A small CTC audio transcriber, trained from scratch: norm groupnorm, 13800 steps.
Rows from block 3 of a small CTC audio transcriber, named by matrix and row number. Rows with one number belong to one channel. Each number is 128 + 24 x the weight over its row's rms, rounded and kept within 0 to 255. All counts start at 0. After the name is the row's rms in percent of the matrix's.
After each channel's rows are labels from the 100 clips, of 14976, where the channel reaches its highest value: "responds to" is what is common among them. Only what is clearly more common there than usual is listed. The data: short read English sentences (LibriTTS-R). In brackets: how many of the 100.
# convs1: first pointwise conv (model.blocks.3.convs.1.weight, 192x192x1), inputs 96-191
# convs3: second pointwise conv (model.blocks.3.convs.3.weight, 192x192x1, transposed), outputs 96-191

convs1.100 095 [122 133 176 145 130 158 103  92 159 117  90 144 143 148 147 164 130 125 158 160 102  96  92 124 134 116 163 107 132 110 144 174 142  92 156 150  98 172 120 127  96 107  77 142 140 176 119 101 142 126 137  70 125 155 135  86 131 122 139 130  99 131 126 154 143 150 162 114 177 132 108 142 120 144 143 151 138 145 122 173 124 146 163 146  98  97 122 109 123 108 121 100 116 105 141  92]
convs3.100 102 [130 162 120 136 128 116 188 101 179 137 129 135  96 162 162 109 145 158  92 108 129 138 121 159 159 152 138 109 138 136  96 148 133 129 158 119 136 130 132 108 159 100 155 126 128 154 121 132 132  88 161  53 116  99 118 120 145 172 101 148 199 147 130 123 123 111 106 143 153  79 181 136 128 154 124 104 161 127 131 132  90 105 138 117 110 115 110 139  97 115 139 156 138 122 109  86]
responds to: the word "was" (39)

convs1.3 104 [ 97 129 115 143 121 160 111 108 112 161 192 153 162 152  74 126 107 127 116 146 101 114 142 125  91 116 154 104 135  43 116 113 114 101 107  87 116 150 142 149 163  96 129 150 132 122 147  99 133 104 122 103 103 102 169 124 153 174 130 140 122  94  93 137 124 133 128  89  99 150 105 113 154 104 122 146 125 146 148 134 134  86 146 116 135 117 127 150 168 135  94 104 130 108 133 137]
convs3.3 089 [134 200  86 125 132 111  98 122 140 133 166 136 126 138 121 123 102 103 122 124 164 127 121 176 178 156 127 111 118 135 132 174 100 124 149 113 139 148 152 118 131 124 136 147 148 117 123 140 168 105 107 130 173 110 139 141 128 141 129 118 146 138 132 123 132 130 138 146 131 125 159 146 149 152 176 104 140 141 109 132 145 105 197 110 145 130 117 147 193 156 169 171 100 108 152 147]
responds to: voice: male (74)

convs1.174 088 [101 118 134 138 168 116 122 105 174 148 100 109 155 120 113 136 140 142 119 127 147 192 133  96 147 167 125 132 120 110 108 129 102 120 139 149 120 169 117 111 121 151 137 107 118 165 133 135 117 168 134 104  89 159 116 123 127 145  98 137 114 149 177 137 164  89 139 119 123 144 126 107 160 153 116 128 143  78 158 141 113 131 101 109 122 167  77 159 140  92  97 150 100 148 120 136]
convs3.174 111 [120 105 163 147 125 114 144  92 122 130 122 105 104 152 199 134 137 119 158 133 125 153 146 114 136 126 105 170 116 159  94 139 120 108 161 128 137 166 101 126 118 192  69 150 137 151 105 160 153  91 116 118 123 118 117 163 144 133 150 163 138 157 112 159 181 122 130 121 110 142 129 116 161 121 149 142 107 139 151 120 127 149  86 130 151 203 138 161 173  92 138 115 150 120 109 108]
responds to: the word "me" (30)

convs1.152 103 [117 167 119 152 181 117 142 170 130  93 124 154 135 162 155  51 136 118 158 128 104 110 149 135 137 138 175 105 121 136  92  93 121 118 152 160 109 151 125 145 134 144 106  90 132 110 117 161 137 136 140 181 140 141 132  89 127  95  85 126 127 149 105 142 116 140 131 138 170 132 126 103 156 135 141 162  93 124 131  99 142 125 151 139 115 110 130 198 112 133 112 160 162 128 118 147]
convs3.152 100 [122 111 141  94 122 176 154 126 113 127 148 133 113 101  37 135  96 162 157 153 152 155 138 111 116 128 169 126 123 111 132  83 130 143 127 110 109 193 121 121 126 157 102 132 123 109  97 133 135 164 121 133 121 147 141 176 122 154 136  64 147  93 129 172 138 137 129 125 120 129  97 107 105 161 168 133 133 112  90 161  83 138 128 123 105 147 113  94 135 122 125 174 190 115 149  99]
responds to: the word "was" (56)

convs1.164 099 [105 138 163 115 104 126 115  88 101 102 125 109 110 188 149 104 125 129 138 156 118 127  91 121 156 131 155 101 130 128  86 125 123 124 141 199 123 184  96 134 127 143 101 162 195 120 139  91 107 188 123  84 120 118 113 158 164 122 127 130  58 103 141 119 121 108 121 144 165 160 119 148 126 138 111 142 155 133 146 116 126 120 124 132 129 124 146  92 102 127  92  99 125 102 139 139]
convs3.164 108 [131 155 142 125 132 108 107 150 139 138 119 134 145 132 132 124  83 101 171 119 117 201 120 135 121 155 135  79 134 147 135 150 105 123 136  64 163 111 146 163 134 134  66 160  82  89 151 128 148 139 111 125 160  85 126 140 126 130 146 126 116 109 135  79 100 103 119 138 137  94 153 115 133 178 121 122 115  68  88 127 147 161  89 206 102 109 145 113 100 127 113 126 116 129 155 165]
responds to: the word "was" (85)

convs1.94 095 [145 112 148  87 127 125  80 158 140 109 148 125  53 118 126 130 144 116 105  92 135 117 143 149 115 123 113 155 107 122 145 124 114 154 130 142 145 110 138 208 117 104 139 105 159  97 187 167 107 167 170 103 111 127 113  96 117  74 150 145 133 139 151  85 126 139 131 136 105 143 126 115 124 142 142 127 161 117 120 110 109 118 128 108 118 146 135 118 123  93 131 111 121 120 149 127]
convs3.94 099 [141 114 149 136 159 135 203 142 168 147 141 112 132 138 120 113 146 148 145 119 166 133 152  80 137 145 146 167 115 115 144 179 148 156 168 146 142 133 176 184 103 132 101 101  84 113 142 143 152 156 144 154  97 116 138 160 147 131 140 148  99 156 139 120 146 153 135 145 157 108 125 126 117 143 113 131 153 136  89 141 155 135 141 119 119 127 121  98 174 154 129  97 139 131 151 129]
responds to: the word "you" (40)

convs1.75 093 [120 164 127  98 130 142 161 147 133 133 141 100 107  84 129 100 148 179  73 144 165 116  80 106  85 125 113 115 142 148 148 125 102  94 163  92 123 131 146 123 149 160 129 128 118 134 147 139 136 141 114 115 145 114 112 121 108 117 115 127 129 128  96 138 122  89  71 102 174 147 155 106 141 186 115 126 142 144 157 123 173 105 180 125 122 132 159 130 125 102 143 113  94 126 157 135]
convs3.75 102 [110 122 123 128 112 147 127 122 121 127 117  98 174 168 140 138 100 133 126 124 145 120  85 119 166 140 134 128 104 115 175 111 146 138 124 149  86  96 103 119 173 133 149 137 136  90 152  79 117 143 161 143 133  62 128 151 102 168 104 125 160 104 130  83 193 132 149 111 130 100 134 138 143 116 111 132 100 158 108 110 110 106 174 115 144 101  94 118  94 126 112  96 104 144 135 135]
responds to: the word "you" (44)

convs1.14 102 [ 88 159 133 131 151 172 178 110  77 162 146 162 137 151 100 123 111 125 117  78 143 154 153 136 172 133 110 126 126 128 106 115 163 129 130 149  96 167 159 122 137 150 142 149 127  93 130 143 122 119 136 191 169 130 140 166 197 124 172 141  90 183 109 128 117 145 116 154 128 140 150 133 137 117 130 107 107 144 154 116 114 134 134 122 124 145 172 113 114 128  99 127  92 142 198 182]
convs3.14 099 [134 117 124 169 146 105 110 125 123 163 146  95  75 106 177 113  98 127  75 168 126 148 150 124 143 122 142 100 118 107  86 148  95 117 134 161 130 150 138 128 110 139 128 152 121  83 101  83 107 116 159 106 143 150  76 101 161 139 134 113 105 128  83 136 154 136 135 129 130 150 142 126 126 108 120 111 121 109 139 160  97  94  96 140 130 120 138 139 125 111 144 142 129 177 102 169]
responds to: voice: male (75)

convs1.165 093 [150 117 130 165 128 133 114 118 142 162 116 165 122 108 114 132  96 120 157 112  89 109 119 142 118 109 166 146 115  99 160 117 105 119 143 161 129 135 104 142  99 134 165 102 101 115 112 115 158 144 168 112  55 162 129 103 143 147 133 137 143 158  84 111 135 163 117 173 118 122 180 165 108 170 119 136 122 121 128 133 118 201 147 124 101 119 133 155 155 129 103  91 123  87 143 116]
convs3.165 106 [ 82  96 147 139 104 148 111 137 154 142 154 129  63 161 109 114 119 143 158 124 165 133 116 111 132 122 136 114  37 106 172 172 118  82 110 143 133 168 110 123 144  95 135 121 138 146 104 118  95 121 130 114 128 124 132 107 141 149 126 135 161 132 112 153  96  85 149  91 132 167 128 112 129 136 126 116  83 135 118 120 153 139 116 143 108  98 166 112 108 128  91 122 118 169 152 138]
responds to: the word "you" (34)

convs1.11 101 [173 121 128 128 135 142 137 141 106 125  87 108 153 136 137 154 143 153 151 157 168 140 102 121  99 146  93 162 118 132 120 101  95 125 163 129 128 107 149 114 102 110 178 103 173 150 166 123 142 125 127 137 136 165 110 110 156 115 112 122 108 144  89 144 138 145 124 152  83 138 107 144 120  91 153 129 133 146 118 113 106 127 145 112  91 158 124 101  93 108 113 117 137 130 151 141]
convs3.11 091 [143 114 119 124 152  95 116 124 142  73 137 124 107 121  99 109 126 130 141 137 162  82 109 153 117 152 132 174 105 114 113 165  81  98 110  90 152 133  78 132 146 119 131 125 110  95 164 141 124 129 145 135 163 119 112 123 109 106  77 122  83  99 115 133  68 111 151 111  87 108 148 104 113 110 122 125 156 151 124 150  84 141 110 144 121 127 140 127 126 184 131 115 120 143 149  88]
responds to: the word "was" (26)

convs1.183 097 [121 154  92  93 102 142 175 129 160 164  73 165 161 146 150  99 139 121 121 123 160 135 119 134  76 141 122 138 137 174 125 151 127 129 146 102  93 144 102 169 122 156 148 131 132 144 121 176 141  84 148 130 133 103 106 141 138 141 153 114 123 110 119 103 148  91 145 132 139 116  98 135  87 140 155 123 161 128 103 125 120 148 145  92 123 182 145 138 137 137 119 100 152 165 128 118]
convs3.183 107 [122 124 109 162 117 101 107 138 141  89 102 142 167 120 158 144  96 116 130  99 157 146 129 179 142  96 180  92 124 114  94 134 119 115 115 142 137 157  87 102 102 132 119 152 149 125 115  87 134 120 126 152 128 123 131 142 171 140 112 103 116 132 132 120 177  74 119 184 143 148 123 122 119 111 138 105 108  82 146 135 132  92 124 143 124 113 111 129 155 157 136 142  97 100 100 112]
responds to: the word "you" (36)

convs1.130 102 [135 186 154 114 150 123 122 141 149 142 121 148 126 138 148 149 136 100  94 130 125  84 110 135 126 151 157 163 103 108 134 119 159 119 139 149  99 181 129 156 143 145 104 161 132 121 124 124 158 152 128  99  80 145 152 144 122  90 176 142 124 120 113 124 132 153 125 170 158 118 156 138 136 144 164 113 132 131 147 160 140 101 116 145 126 141 106  99 118 154 160 161 153 105 116 142]
convs3.130 096 [171 112 118 131 115 121  90 153 110 106 117 153 185 157 135 165 127 173 124  94 138 136 136 151 105 104 120  94 150 149 123 125 173 165 108 131 171 100 133 152 127 126 164  92 149 115 135 180 139 178 131 121 145 124 103 124 107 121 116  98 178 145 150 153 163  96 150 136 134 173 121 107 144  85 149 126 118 138 131 138 106 108 167 125 132 113 122 131 120 149 126 108 144  91 158  88]
responds to: the word "was" (26)

convs1.120 096 [113  86 161 141 143 153 150 141  87 114 136 120 138 122 168 140 140 136 118 102 186 117 126 104 102 103 184 163 168 125 126 169 177 101 139 113  99 108 114 144 143 152 141 109 124 143 132 140 145 152 128 109 134 158 132 115 121 141  76 119 179 135 139 110 153 145 106 169 145 125  95 111 102 132 154  95 119  92  75  70 143 117 120 157 111 167 127 147 136 148  95 129 155  96  70 144]
convs3.120 085 [189  97 143 130  98  67 143 131 101 128 137 143 130 113 113 118 143 142 103 160 137 118 136 157 117 169  97 148 167 116 102 112 155 158 129 122 128 124  98 136 117 107 143 143 122 137 134 133 158 139  93 124 148 125 105 128 140 107 104  76 151 136 104 137 128 130 147 144 134 118 153  87 127 111 140 146 117 119 125  98 106 113 141 158 124 183 118 120 118 114 129  79  92 125 142 167]
responds to: the word "was" (36); the word "is" (27)

convs1.27 100 [152 120 106  59 143 101 142  98 108 171  94 160 115 131 133 121 149 114 131 150 145 112  99 171 113  84 155 106 141 122 163 126 136 117  99 138 131 149 112 160 117 122 157 151 119 142 119 143 131 171 159 145 125 123 146 148 124 119 137 159 159 100 159  81 115 124  88 123 156 130  90  83 118 146 131 129 125  82 179 117 135 116 123  91 117 128 148 144 151 108 201 154  93 110 112 150]
convs3.27 106 [132  87 155 140 145 150 148 128 177 101 109 134  73 150 103 121 115 115 137  94 120 119 105 105 142  99 111 147 135 144  93 128 113 122 126 113 155 135 156 114 133 130 132 140 135 117 110 122 151 149 145  87 118 128 110 159 175 127 117 166 104 125 107 156 103 128 172 121 118  99  70 144 137 118 154 137 127 141 221 119 109 172 114 131 118 151 115 135 136 171 162 161 132 150 166 164]
responds to: the word "me" (27)

convs1.168 093 [164 178 138 182 110  90 106 189  98 109 113 124 119  90 122  69 108 175 143 130 120 121 108 122 118 148 104 132 121 102  93 116 134 107  90 122  99 183 115 159 123 134 167 173 117 119 113  91 128 134 145 120 157 134 100 128  58 156 143 127  75 133 138 151 122 128 156 119 140 132 125  96 117 129 118 119 130 107 105 122 130 150 115 166 126  82 123  98 145 135  68 158 124 124 123  87]
convs3.168 108 [122 121 142 137 102 153 155 114 166 127 138 104 154 101 124 107 111 139 113 152 122 134  88  90 113 138 104 111 172 139 176 150 123 111 127 121 113 124 112 105 128 150  67 127 141 169 155 101 127 111 133  96  84 130 162 170 115 127 109 131 112  85 165 135 105 122 142 121 104 125 119 148  97 106 107 104 123  77 126 123 119  86  88 159 138 116 159 133 122 117 147 115 103 119  93  99]
responds to: the word "you" (35)