A small CTC audio transcriber, trained from scratch: 1.84M parameters.
Rows from block 5, named by matrix and row number. Each number is 200 + 30 x the weight over its row's rms, rounded and kept within 0 to 999. All counts start at 0. After the name is the row's rms in percent of the matrix's.
# fc2: squeeze-excite expand (model.blocks.5.se.fc2.weight, 192x24), inputs 0-23
fc2.33,111,195,214,190,188,202,289,219,177,184,154,208,171,242,193,199,199,174,213,171,176,225,253,212,163
fc2.34,073,187,212,230,214,195,193,261,216,201,150,216,288,227,163,211,199,161,194,188,223,227,190,187,189
fc2.35,095,146,231,161,172,204,240,240,219,211,202,160,228,196,210,181,235,228,245,205,185,239,162,192,238
fc2.36,127,238,243,192,230,230,222,256,137,205,196,204,204,193,232,213,199,178,182,165,184,186,134,180,211
fc2.37,105,212,204,229,166,213,275,252,195,182,236,212,194,165,244,179,204,179,191,178,203,259,226,195,219
fc2.38,086,181,197,124,198,217,187,220,226,181,248,209,227,236,224,213,212,161,222,149,224,178,224,243,214
fc2.39,103,206,216,150,227,234,240,249,182,180,188,209,191,174,229,201,201,239,246,257,194,241,178,234,202
fc2.40,124,155,132,166,233,201,255,212,206,151,198,203,221,235,227,207,191,201,237,222,195,201,250,190,206
fc2.41,091,215,226,157,160,159,210,239,202,233,158,182,259,162,219,185,206,180,196,223,199,236,231,182,159
fc2.42,067,214,223,264,192,168,212,239,192,260,196,156,226,203,215,188,206,125,214,213,189,174,184,213,211
fc2.43,066,227,207,248,197,184,185,190,208,180,241,214,219,215,232,219,262,206,228,215,195,123,249,180,212
fc2.44,108,233,163,218,229,216,167,265,203,175,201,183,136,230,222,196,239,239,230,199,188,196,172,234,191
fc2.45,094,233,180,210,183,167,192,232,237,143,194,165,225,234,134,180,249,170,225,208,197,219,203,190,230
fc2.46,085,223,218,209,160,225,209,226,193,258,166,220,242,173,198,202,215,215,231,176,196,198,149,236,266
fc2.47,067,222,207,201,177,228,223,246,241,206,231,204,243,264,208,164,202,240,235,171,208,240,237,192,183
fc2.48,100,208,208,249,165,191,167,235,188,275,208,239,190,171,192,190,203,209,167,261,213,189,203,236,178
fc2.49,130,207,176,233,179,137,140,208,178,218,207,199,230,140,176,219,222,199,204,225,206,249,204,192,243
fc2.50,080,234,217,191,198,212,178,208,223,245,214,218,244,236,145,150,254,221,223,197,229,202,178,208,154
fc2.51,090,271,187,176,202,186,205,257,223,172,196,195,201,230,176,191,232,165,158,197,222,241,206,222,252
fc2.52,105,249,181,180,185,198,228,194,229,160,172,167,204,253,189,193,193,191,263,153,203,240,169,186,232
fc2.53,137,217,189,204,195,219,222,228,145,205,191,191,215,257,191,269,207,241,147,215,220,191,188,244,227
fc2.54,137,207,183,225,234,207,168,187,192,245,194,202,243,193,156,206,165,211,212,154,177,243,222,138,244
fc2.55,107,192,200,183,200,243,208,233,184,192,233,197,273,199,145,190,235,234,174,236,191,233,191,186,250
fc2.56,104,243,211,172,252,158,231,178,190,162,158,199,229,191,256,211,205,236,242,218,216,197,228,182,227
fc2.57,082,201,171,237,173,177,245,169,204,229,180,204,221,172,198,210,256,166,214,149,200,201,263,237,214
fc2.58,102,238,166,157,182,152,205,179,177,183,166,179,226,217,225,234,239,208,182,149,212,226,225,243,169
fc2.59,077,212,206,215,205,193,240,286,200,161,212,190,186,151,214,200,208,156,220,167,201,213,261,190,210
fc2.60,088,198,157,149,205,192,202,254,246,244,177,185,197,187,190,233,218,255,208,164,213,223,166,236,208
fc2.61,116,262,212,244,199,157,175,186,199,199,224,201,250,149,145,193,216,196,163,220,177,207,242,202,203
fc2.62,081,227,177,174,224,164,201,219,249,214,214,212,193,118,187,159,243,208,223,212,197,204,197,219,254
fc2.63,138,257,208,186,197,199,153,218,197,225,144,221,241,237,246,210,217,208,187,186,205,175,152,165,165
fc2.64,086,239,199,195,241,209,149,273,224,208,245,227,163,170,216,167,228,179,214,192,177,185,223,197,223
fc2.65,086,240,222,239,248,196,169,222,174,214,191,175,216,181,153,200,218,241,244,130,198,203,225,220,200
fc2.66,112,222,150,161,220,213,193,231,167,176,255,221,215,160,186,209,149,177,259,192,198,226,178,185,216
fc2.67,085,259,214,190,182,196,267,174,203,194,181,213,219,212,189,186,257,195,204,230,161,202,223,254,241
fc2.68,088,175,204,170,217,208,198,195,260,175,175,236,221,187,199,208,259,233,186,214,239,204,259,251,186
fc2.69,080,252,151,141,186,192,193,213,275,210,192,212,238,186,188,209,248,221,214,196,228,175,190,214,199
fc2.70,077,217,215,188,183,154,260,244,224,246,202,203,209,220,245,159,209,218,196,243,202,151,180,232,195
fc2.71,068,228,177,224,199,229,228,227,201,243,194,218,208,174,163,191,154,224,247,225,179,187,220,247,136
fc2.72,109,170,200,227,195,222,155,221,258,221,199,165,253,238,184,189,192,126,200,216,182,186,210,229,215
fc2.73,091,219,225,218,182,168,201,239,235,203,214,189,203,235,146,208,212,181,171,211,198,193,250,252,130
fc2.74,076,202,139,225,237,210,225,211,190,242,177,255,208,166,226,178,213,182,264,205,238,190,202,206,232
fc2.75,069,270,219,187,224,173,122,208,198,213,207,170,193,190,138,207,192,217,214,226,218,217,225,233,206
fc2.76,158,198,195,207,180,173,201,169,172,185,180,192,205,176,213,222,246,192,249,124,186,201,165,236,261
fc2.77,101,162,210,206,205,129,192,218,261,162,219,191,228,225,175,191,256,184,217,213,192,236,178,230,216
fc2.78,142,193,196,176,227,198,261,253,163,169,180,199,166,243,198,196,208,142,244,197,200,233,196,166,216
fc2.79,074,244,196,180,180,186,186,270,221,188,252,203,150,211,178,252,237,181,200,194,222,203,240,177,207
fc2.80,160,171,205,132,212,200,181,225,240,192,153,202,200,141,162,209,242,192,219,219,182,204,215,175,247
fc2.81,086,216,186,198,221,213,261,264,172,219,200,225,194,262,233,200,219,230,245,183,221,225,203,167,220
fc2.82,085,269,200,146,226,252,227,220,209,221,205,226,177,173,186,147,216,183,238,205,206,231,215,175,189
fc2.83,083,216,157,231,213,192,206,241,217,154,178,178,268,232,164,201,207,257,208,229,215,221,218,173,223
fc2.84,124,225,252,165,168,199,183,228,169,219,231,197,255,120,187,179,187,203,178,236,198,224,208,199,210
fc2.85,091,235,193,190,204,201,231,159,197,196,154,193,263,286,220,204,207,194,239,164,193,187,205,192,183
fc2.86,093,282,189,191,202,199,235,238,187,213,156,198,214,132,184,216,217,227,179,174,224,186,199,225,169
fc2.87,106,214,193,232,224,150,197,191,204,166,183,195,275,176,236,253,163,160,210,201,176,194,221,219,171
fc2.88,135,207,213,173,201,211,193,204,178,252,261,211,221,220,261,207,225,171,146,149,199,162,190,205,181
fc2.89,109,216,176,156,220,204,226,192,226,203,214,182,194,201,140,235,152,184,224,242,205,220,277,188,214
fc2.90,113,187,191,242,229,266,204,200,161,186,228,209,213,207,174,152,226,245,237,223,183,250,201,209,232
fc2.91,073,255,203,200,183,180,203,228,204,224,151,181,250,208,186,179,196,221,219,150,158,204,262,197,162
fc2.92,106,171,220,185,173,174,213,279,211,204,187,210,211,179,169,229,205,210,204,152,214,214,185,173,123
fc2.93,063,269,222,168,201,198,232,193,229,245,172,183,208,225,183,226,221,193,233,160,202,200,264,211,233
fc2.94,077,220,226,206,204,189,226,224,205,198,189,187,202,248,276,219,219,245,210,190,183,241,275,208,187
fc2.95,108,230,219,187,177,187,226,179,201,234,158,190,193,203,259,161,156,172,223,228,199,251,183,243,239
fc2.96,103,225,223,213,208,227,180,224,251,231,213,201,212,152,151,203,206,240,157,162,208,158,254,200,187
fc2.97,096,230,224,233,218,193,153,232,191,177,152,189,191,229,158,196,216,208,196,223,229,194,248,218,127
fc2.98,090,149,219,156,204,198,201,227,211,203,239,207,203,235,154,164,198,274,240,179,202,210,245,205,206
fc2.99,128,246,228,223,200,146,156,168,219,178,176,198,221,219,243,180,146,211,250,201,186,237,178,211,203
fc2.100,080,195,211,196,195,202,188,201,192,214,170,213,208,135,182,210,251,177,264,218,229,208,269,211,245
fc2.101,101,178,156,224,223,198,134,202,216,203,210,167,251,192,184,161,205,195,219,231,195,165,243,255,184
fc2.102,123,201,173,206,182,221,185,264,168,257,230,189,225,168,158,231,182,222,207,199,200,208,136,166,200
fc2.103,093,205,213,165,257,159,227,204,241,197,206,189,230,186,147,210,185,241,217,199,188,218,193,270,169
fc2.104,097,181,188,186,188,196,127,198,236,243,223,228,218,201,223,219,267,230,206,239,224,162,182,220,212
fc2.105,133,218,205,257,176,254,170,217,207,243,187,214,235,170,176,174,205,164,188,226,230,145,183,174,174
fc2.106,095,264,185,221,248,186,210,209,171,235,214,201,199,204,219,191,256,139,207,195,187,261,201,221,187
fc2.107,081,252,230,229,203,210,146,160,196,252,198,232,212,238,242,200,210,182,241,201,204,199,236,245,204
fc2.108,098,223,169,226,214,131,238,205,199,214,183,192,221,176,197,140,201,197,201,202,233,257,192,248,230
fc2.109,074,222,208,206,250,239,248,210,240,198,186,219,163,250,216,229,189,157,261,209,204,216,199,235,181
fc2.110,074,213,227,211,182,171,224,232,222,199,193,216,237,219,215,208,179,114,237,231,199,250,246,208,188
fc2.111,098,187,194,128,196,225,168,242,221,231,257,189,210,184,225,168,204,180,186,174,213,200,242,234,239
fc2.112,108,187,219,205,183,206,156,245,218,259,150,212,265,197,183,213,184,197,148,231,221,209,229,188,190
fc2.113,091,226,175,273,207,215,194,192,175,189,214,207,265,198,169,187,237,188,204,219,176,243,181,232,148
fc2.114,087,173,173,213,237,220,199,245,187,193,207,204,200,186,218,251,283,223,231,172,188,205,183,198,144
fc2.115,108,242,196,194,199,193,237,269,230,177,213,189,207,210,230,211,204,126,154,200,204,168,222,200,162
fc2.116,065,243,194,176,236,220,253,261,209,218,177,184,219,235,237,214,229,228,212,229,174,211,239,214,161
fc2.117,104,251,206,184,191,147,161,220,163,216,204,183,210,224,181,181,161,220,267,201,202,208,179,247,163
fc2.118,110,218,187,178,217,208,223,212,161,208,209,224,210,143,197,197,225,166,253,175,163,191,139,158,242
fc2.119,127,225,230,190,201,118,222,204,193,207,212,185,226,202,219,170,242,146,190,205,192,202,221,194,130
fc2.120,087,210,209,227,218,163,195,214,199,186,214,205,246,267,199,186,252,248,178,155,212,227,229,238,170
fc2.121,122,217,213,181,242,165,213,175,151,222,143,191,187,224,192,216,225,156,272,185,216,224,173,195,184
fc2.122,080,225,203,186,194,185,176,242,218,244,135,246,225,214,183,206,233,189,218,226,165,187,207,250,248
fc2.123,149,208,161,191,160,194,188,216,212,201,247,199,258,209,117,212,206,228,158,202,203,158,191,177,213
fc2.124,104,181,196,155,164,228,183,220,222,229,219,206,202,128,225,210,224,263,226,227,210,231,217,236,212
fc2.125,101,185,199,209,242,227,193,203,217,223,241,224,149,243,229,186,163,184,213,141,209,157,243,167,195
fc2.126,082,250,212,190,198,276,186,157,244,190,202,172,236,202,237,192,191,184,244,225,212,186,220,233,224
fc2.127,118,247,169,211,221,216,200,228,188,192,212,210,171,187,192,206,237,143,209,168,205,243,197,267,256
fc2.128,111,181,205,180,195,167,214,198,150,173,240,220,239,159,250,235,249,182,251,185,182,193,183,173,222
fc2.129,095,253,229,173,232,207,174,215,217,248,236,189,192,222,222,192,168,195,204,236,161,132,170,199,174
fc2.130,087,231,168,191,230,169,205,196,200,165,244,185,271,169,144,220,193,207,236,207,202,184,219,183,248
fc2.131,093,224,228,167,200,217,234,242,206,200,185,199,215,198,208,219,268,188,185,149,206,228,222,141,252
fc2.132,095,267,192,140,157,208,229,189,216,195,198,203,205,212,203,195,176,206,222,170,235,224,186,266,160
fc2.133,114,234,167,176,208,225,226,207,140,166,246,232,232,263,191,216,221,237,201,198,181,208,176,196,165
fc2.134,100,154,174,203,248,155,141,221,214,201,227,168,232,195,224,204,227,204,247,212,198,217,188,151,165
fc2.135,113,182,212,177,226,224,173,179,194,198,200,191,168,196,197,167,268,266,249,192,159,236,213,224,229
fc2.136,104,222,196,174,197,206,221,248,190,184,225,220,231,110,196,186,204,187,168,213,217,185,218,225,265
fc2.137,084,224,186,136,162,232,229,205,190,199,193,184,245,181,220,216,200,197,258,224,169,217,244,201,254
fc2.138,109,215,251,184,198,190,214,195,251,206,194,195,200,137,177,250,226,160,252,225,200,183,165,172,176
fc2.139,074,231,264,198,226,205,213,207,146,220,241,201,224,206,176,192,226,181,263,172,200,221,221,250,214
fc2.140,154,187,182,178,199,190,154,210,224,200,211,199,180,200,115,205,219,186,214,166,190,134,258,203,185
fc2.141,099,202,214,228,239,133,191,207,235,208,205,195,203,188,152,209,239,155,259,195,173,245,192,198,225
fc2.142,103,204,240,222,179,144,178,222,165,217,179,183,243,177,164,174,227,148,208,195,167,199,177,226,150
fc2.143,112,234,160,232,203,205,184,186,231,186,185,178,254,182,177,157,144,180,233,215,209,225,164,232,156
fc2.144,090,168,181,194,191,208,214,239,191,264,172,234,232,195,173,184,170,250,238,141,175,200,218,204,171
fc2.145,093,221,213,207,241,191,229,204,126,235,194,241,232,204,195,220,193,258,235,215,167,206,220,197,154
fc2.146,078,183,176,171,194,187,206,260,238,228,197,192,287,219,254,225,179,190,216,165,204,203,217,206,196
fc2.147,127,253,168,234,185,226,207,230,145,235,232,203,200,200,189,247,230,211,160,155,169,232,200,188,183
fc2.148,164,151,139,198,214,205,233,202,222,153,174,212,219,203,246,202,216,221,185,182,207,185,202,280,189
fc2.149,090,209,180,165,156,163,234,280,225,155,160,191,208,194,193,198,214,163,186,175,222,194,224,233,204
fc2.150,091,229,201,217,230,193,210,188,163,215,211,184,204,257,233,231,234,277,231,188,194,226,174,234,164
fc2.151,077,186,204,176,181,119,224,192,216,187,179,199,225,226,199,210,197,207,285,206,186,160,232,215,177
fc2.152,089,264,188,196,209,225,214,209,234,206,210,198,214,207,196,205,167,212,198,202,176,219,284,231,268