A small CTC audio transcriber, trained from scratch: 13800 steps, trained on short read English sentences (LibriTTS-R).
Rows from block 2, named by matrix and row number. Each number is 500 + 25 x the weight over the matrix's rms, rounded and kept within 0 to 999. All counts start at 0. Numbers have three digits each.
# fc1: squeeze-excite reduce (model.blocks.2.se.fc1.weight, 24x192), inputs 28-55
fc1.0:488479464506509489503486461503520496515472499511572494518441494483512526490522468484
fc1.1:499531473568523528465481476449484495526522537463453518486463514536440498566482520479
fc1.2:492502504478500506495505494510493489484506507493498484506500506484494511501489513504
fc1.3:482494521509512498500503480497507496512494505493487488501514492491500515499505487499
fc1.4:530513490451477493495460510526476502502510514497466523531516530461507502520534545444
fc1.5:525497544471513482514503515468482499440511475516479485483515498468504492481484491546
fc1.6:545485508519502503514479505444525484476505506528502510519511495475519556494498503477
fc1.7:499471500484484497506482515512475505491486513476556490502502488554483539518469496491
fc1.8:481517531486420547525503439465507499485512543511500516490507509528529517571457467455
fc1.9:509492475527526561514501510478500515548482444512497471499491490478477480521510498491
fc1.10:483468466493520525517503486453446511521517528457515503510478479539490453508505496536
fc1.11:544511484479461481513551560492471458496518508460522513522480485526530485510501524500
fc1.12:516551505503473502488527452489499525504513480490469513512496509520490474531476490493
fc1.13:501510440474467483472515516458479505488495528506503551515488510527480495505492478519
fc1.14:506504566499516500543442489542504501516506506541467457469508523485522485496488516515
fc1.15:470547452504512492471517455481480520529548515491535514505485520491508518533476485503
fc1.16:500488497507500490510498502509496491495506509503496505497495499508496501510503504498
fc1.17:500480502509493489466518468507498491547474488495496485539493495529445530510540529480
fc1.18:565532510521528518475448516527495525456538511540485498474521489480513486489475466496
fc1.19:563460477488523516480506566435503535459511478507477488515496502498473515478448483534
fc1.20:577511495488453456503526494510481491484541509461511517462508526517540491544508505471
fc1.21:468490464494452504506455553508475520509516525502530535543521486545482476537484479478
fc1.22:509494488485449539547465496489470484520407517550508512451539485497513457444497518497
fc1.23:520496501501485482486503444492524518487518482480543469525544525472531485545516495486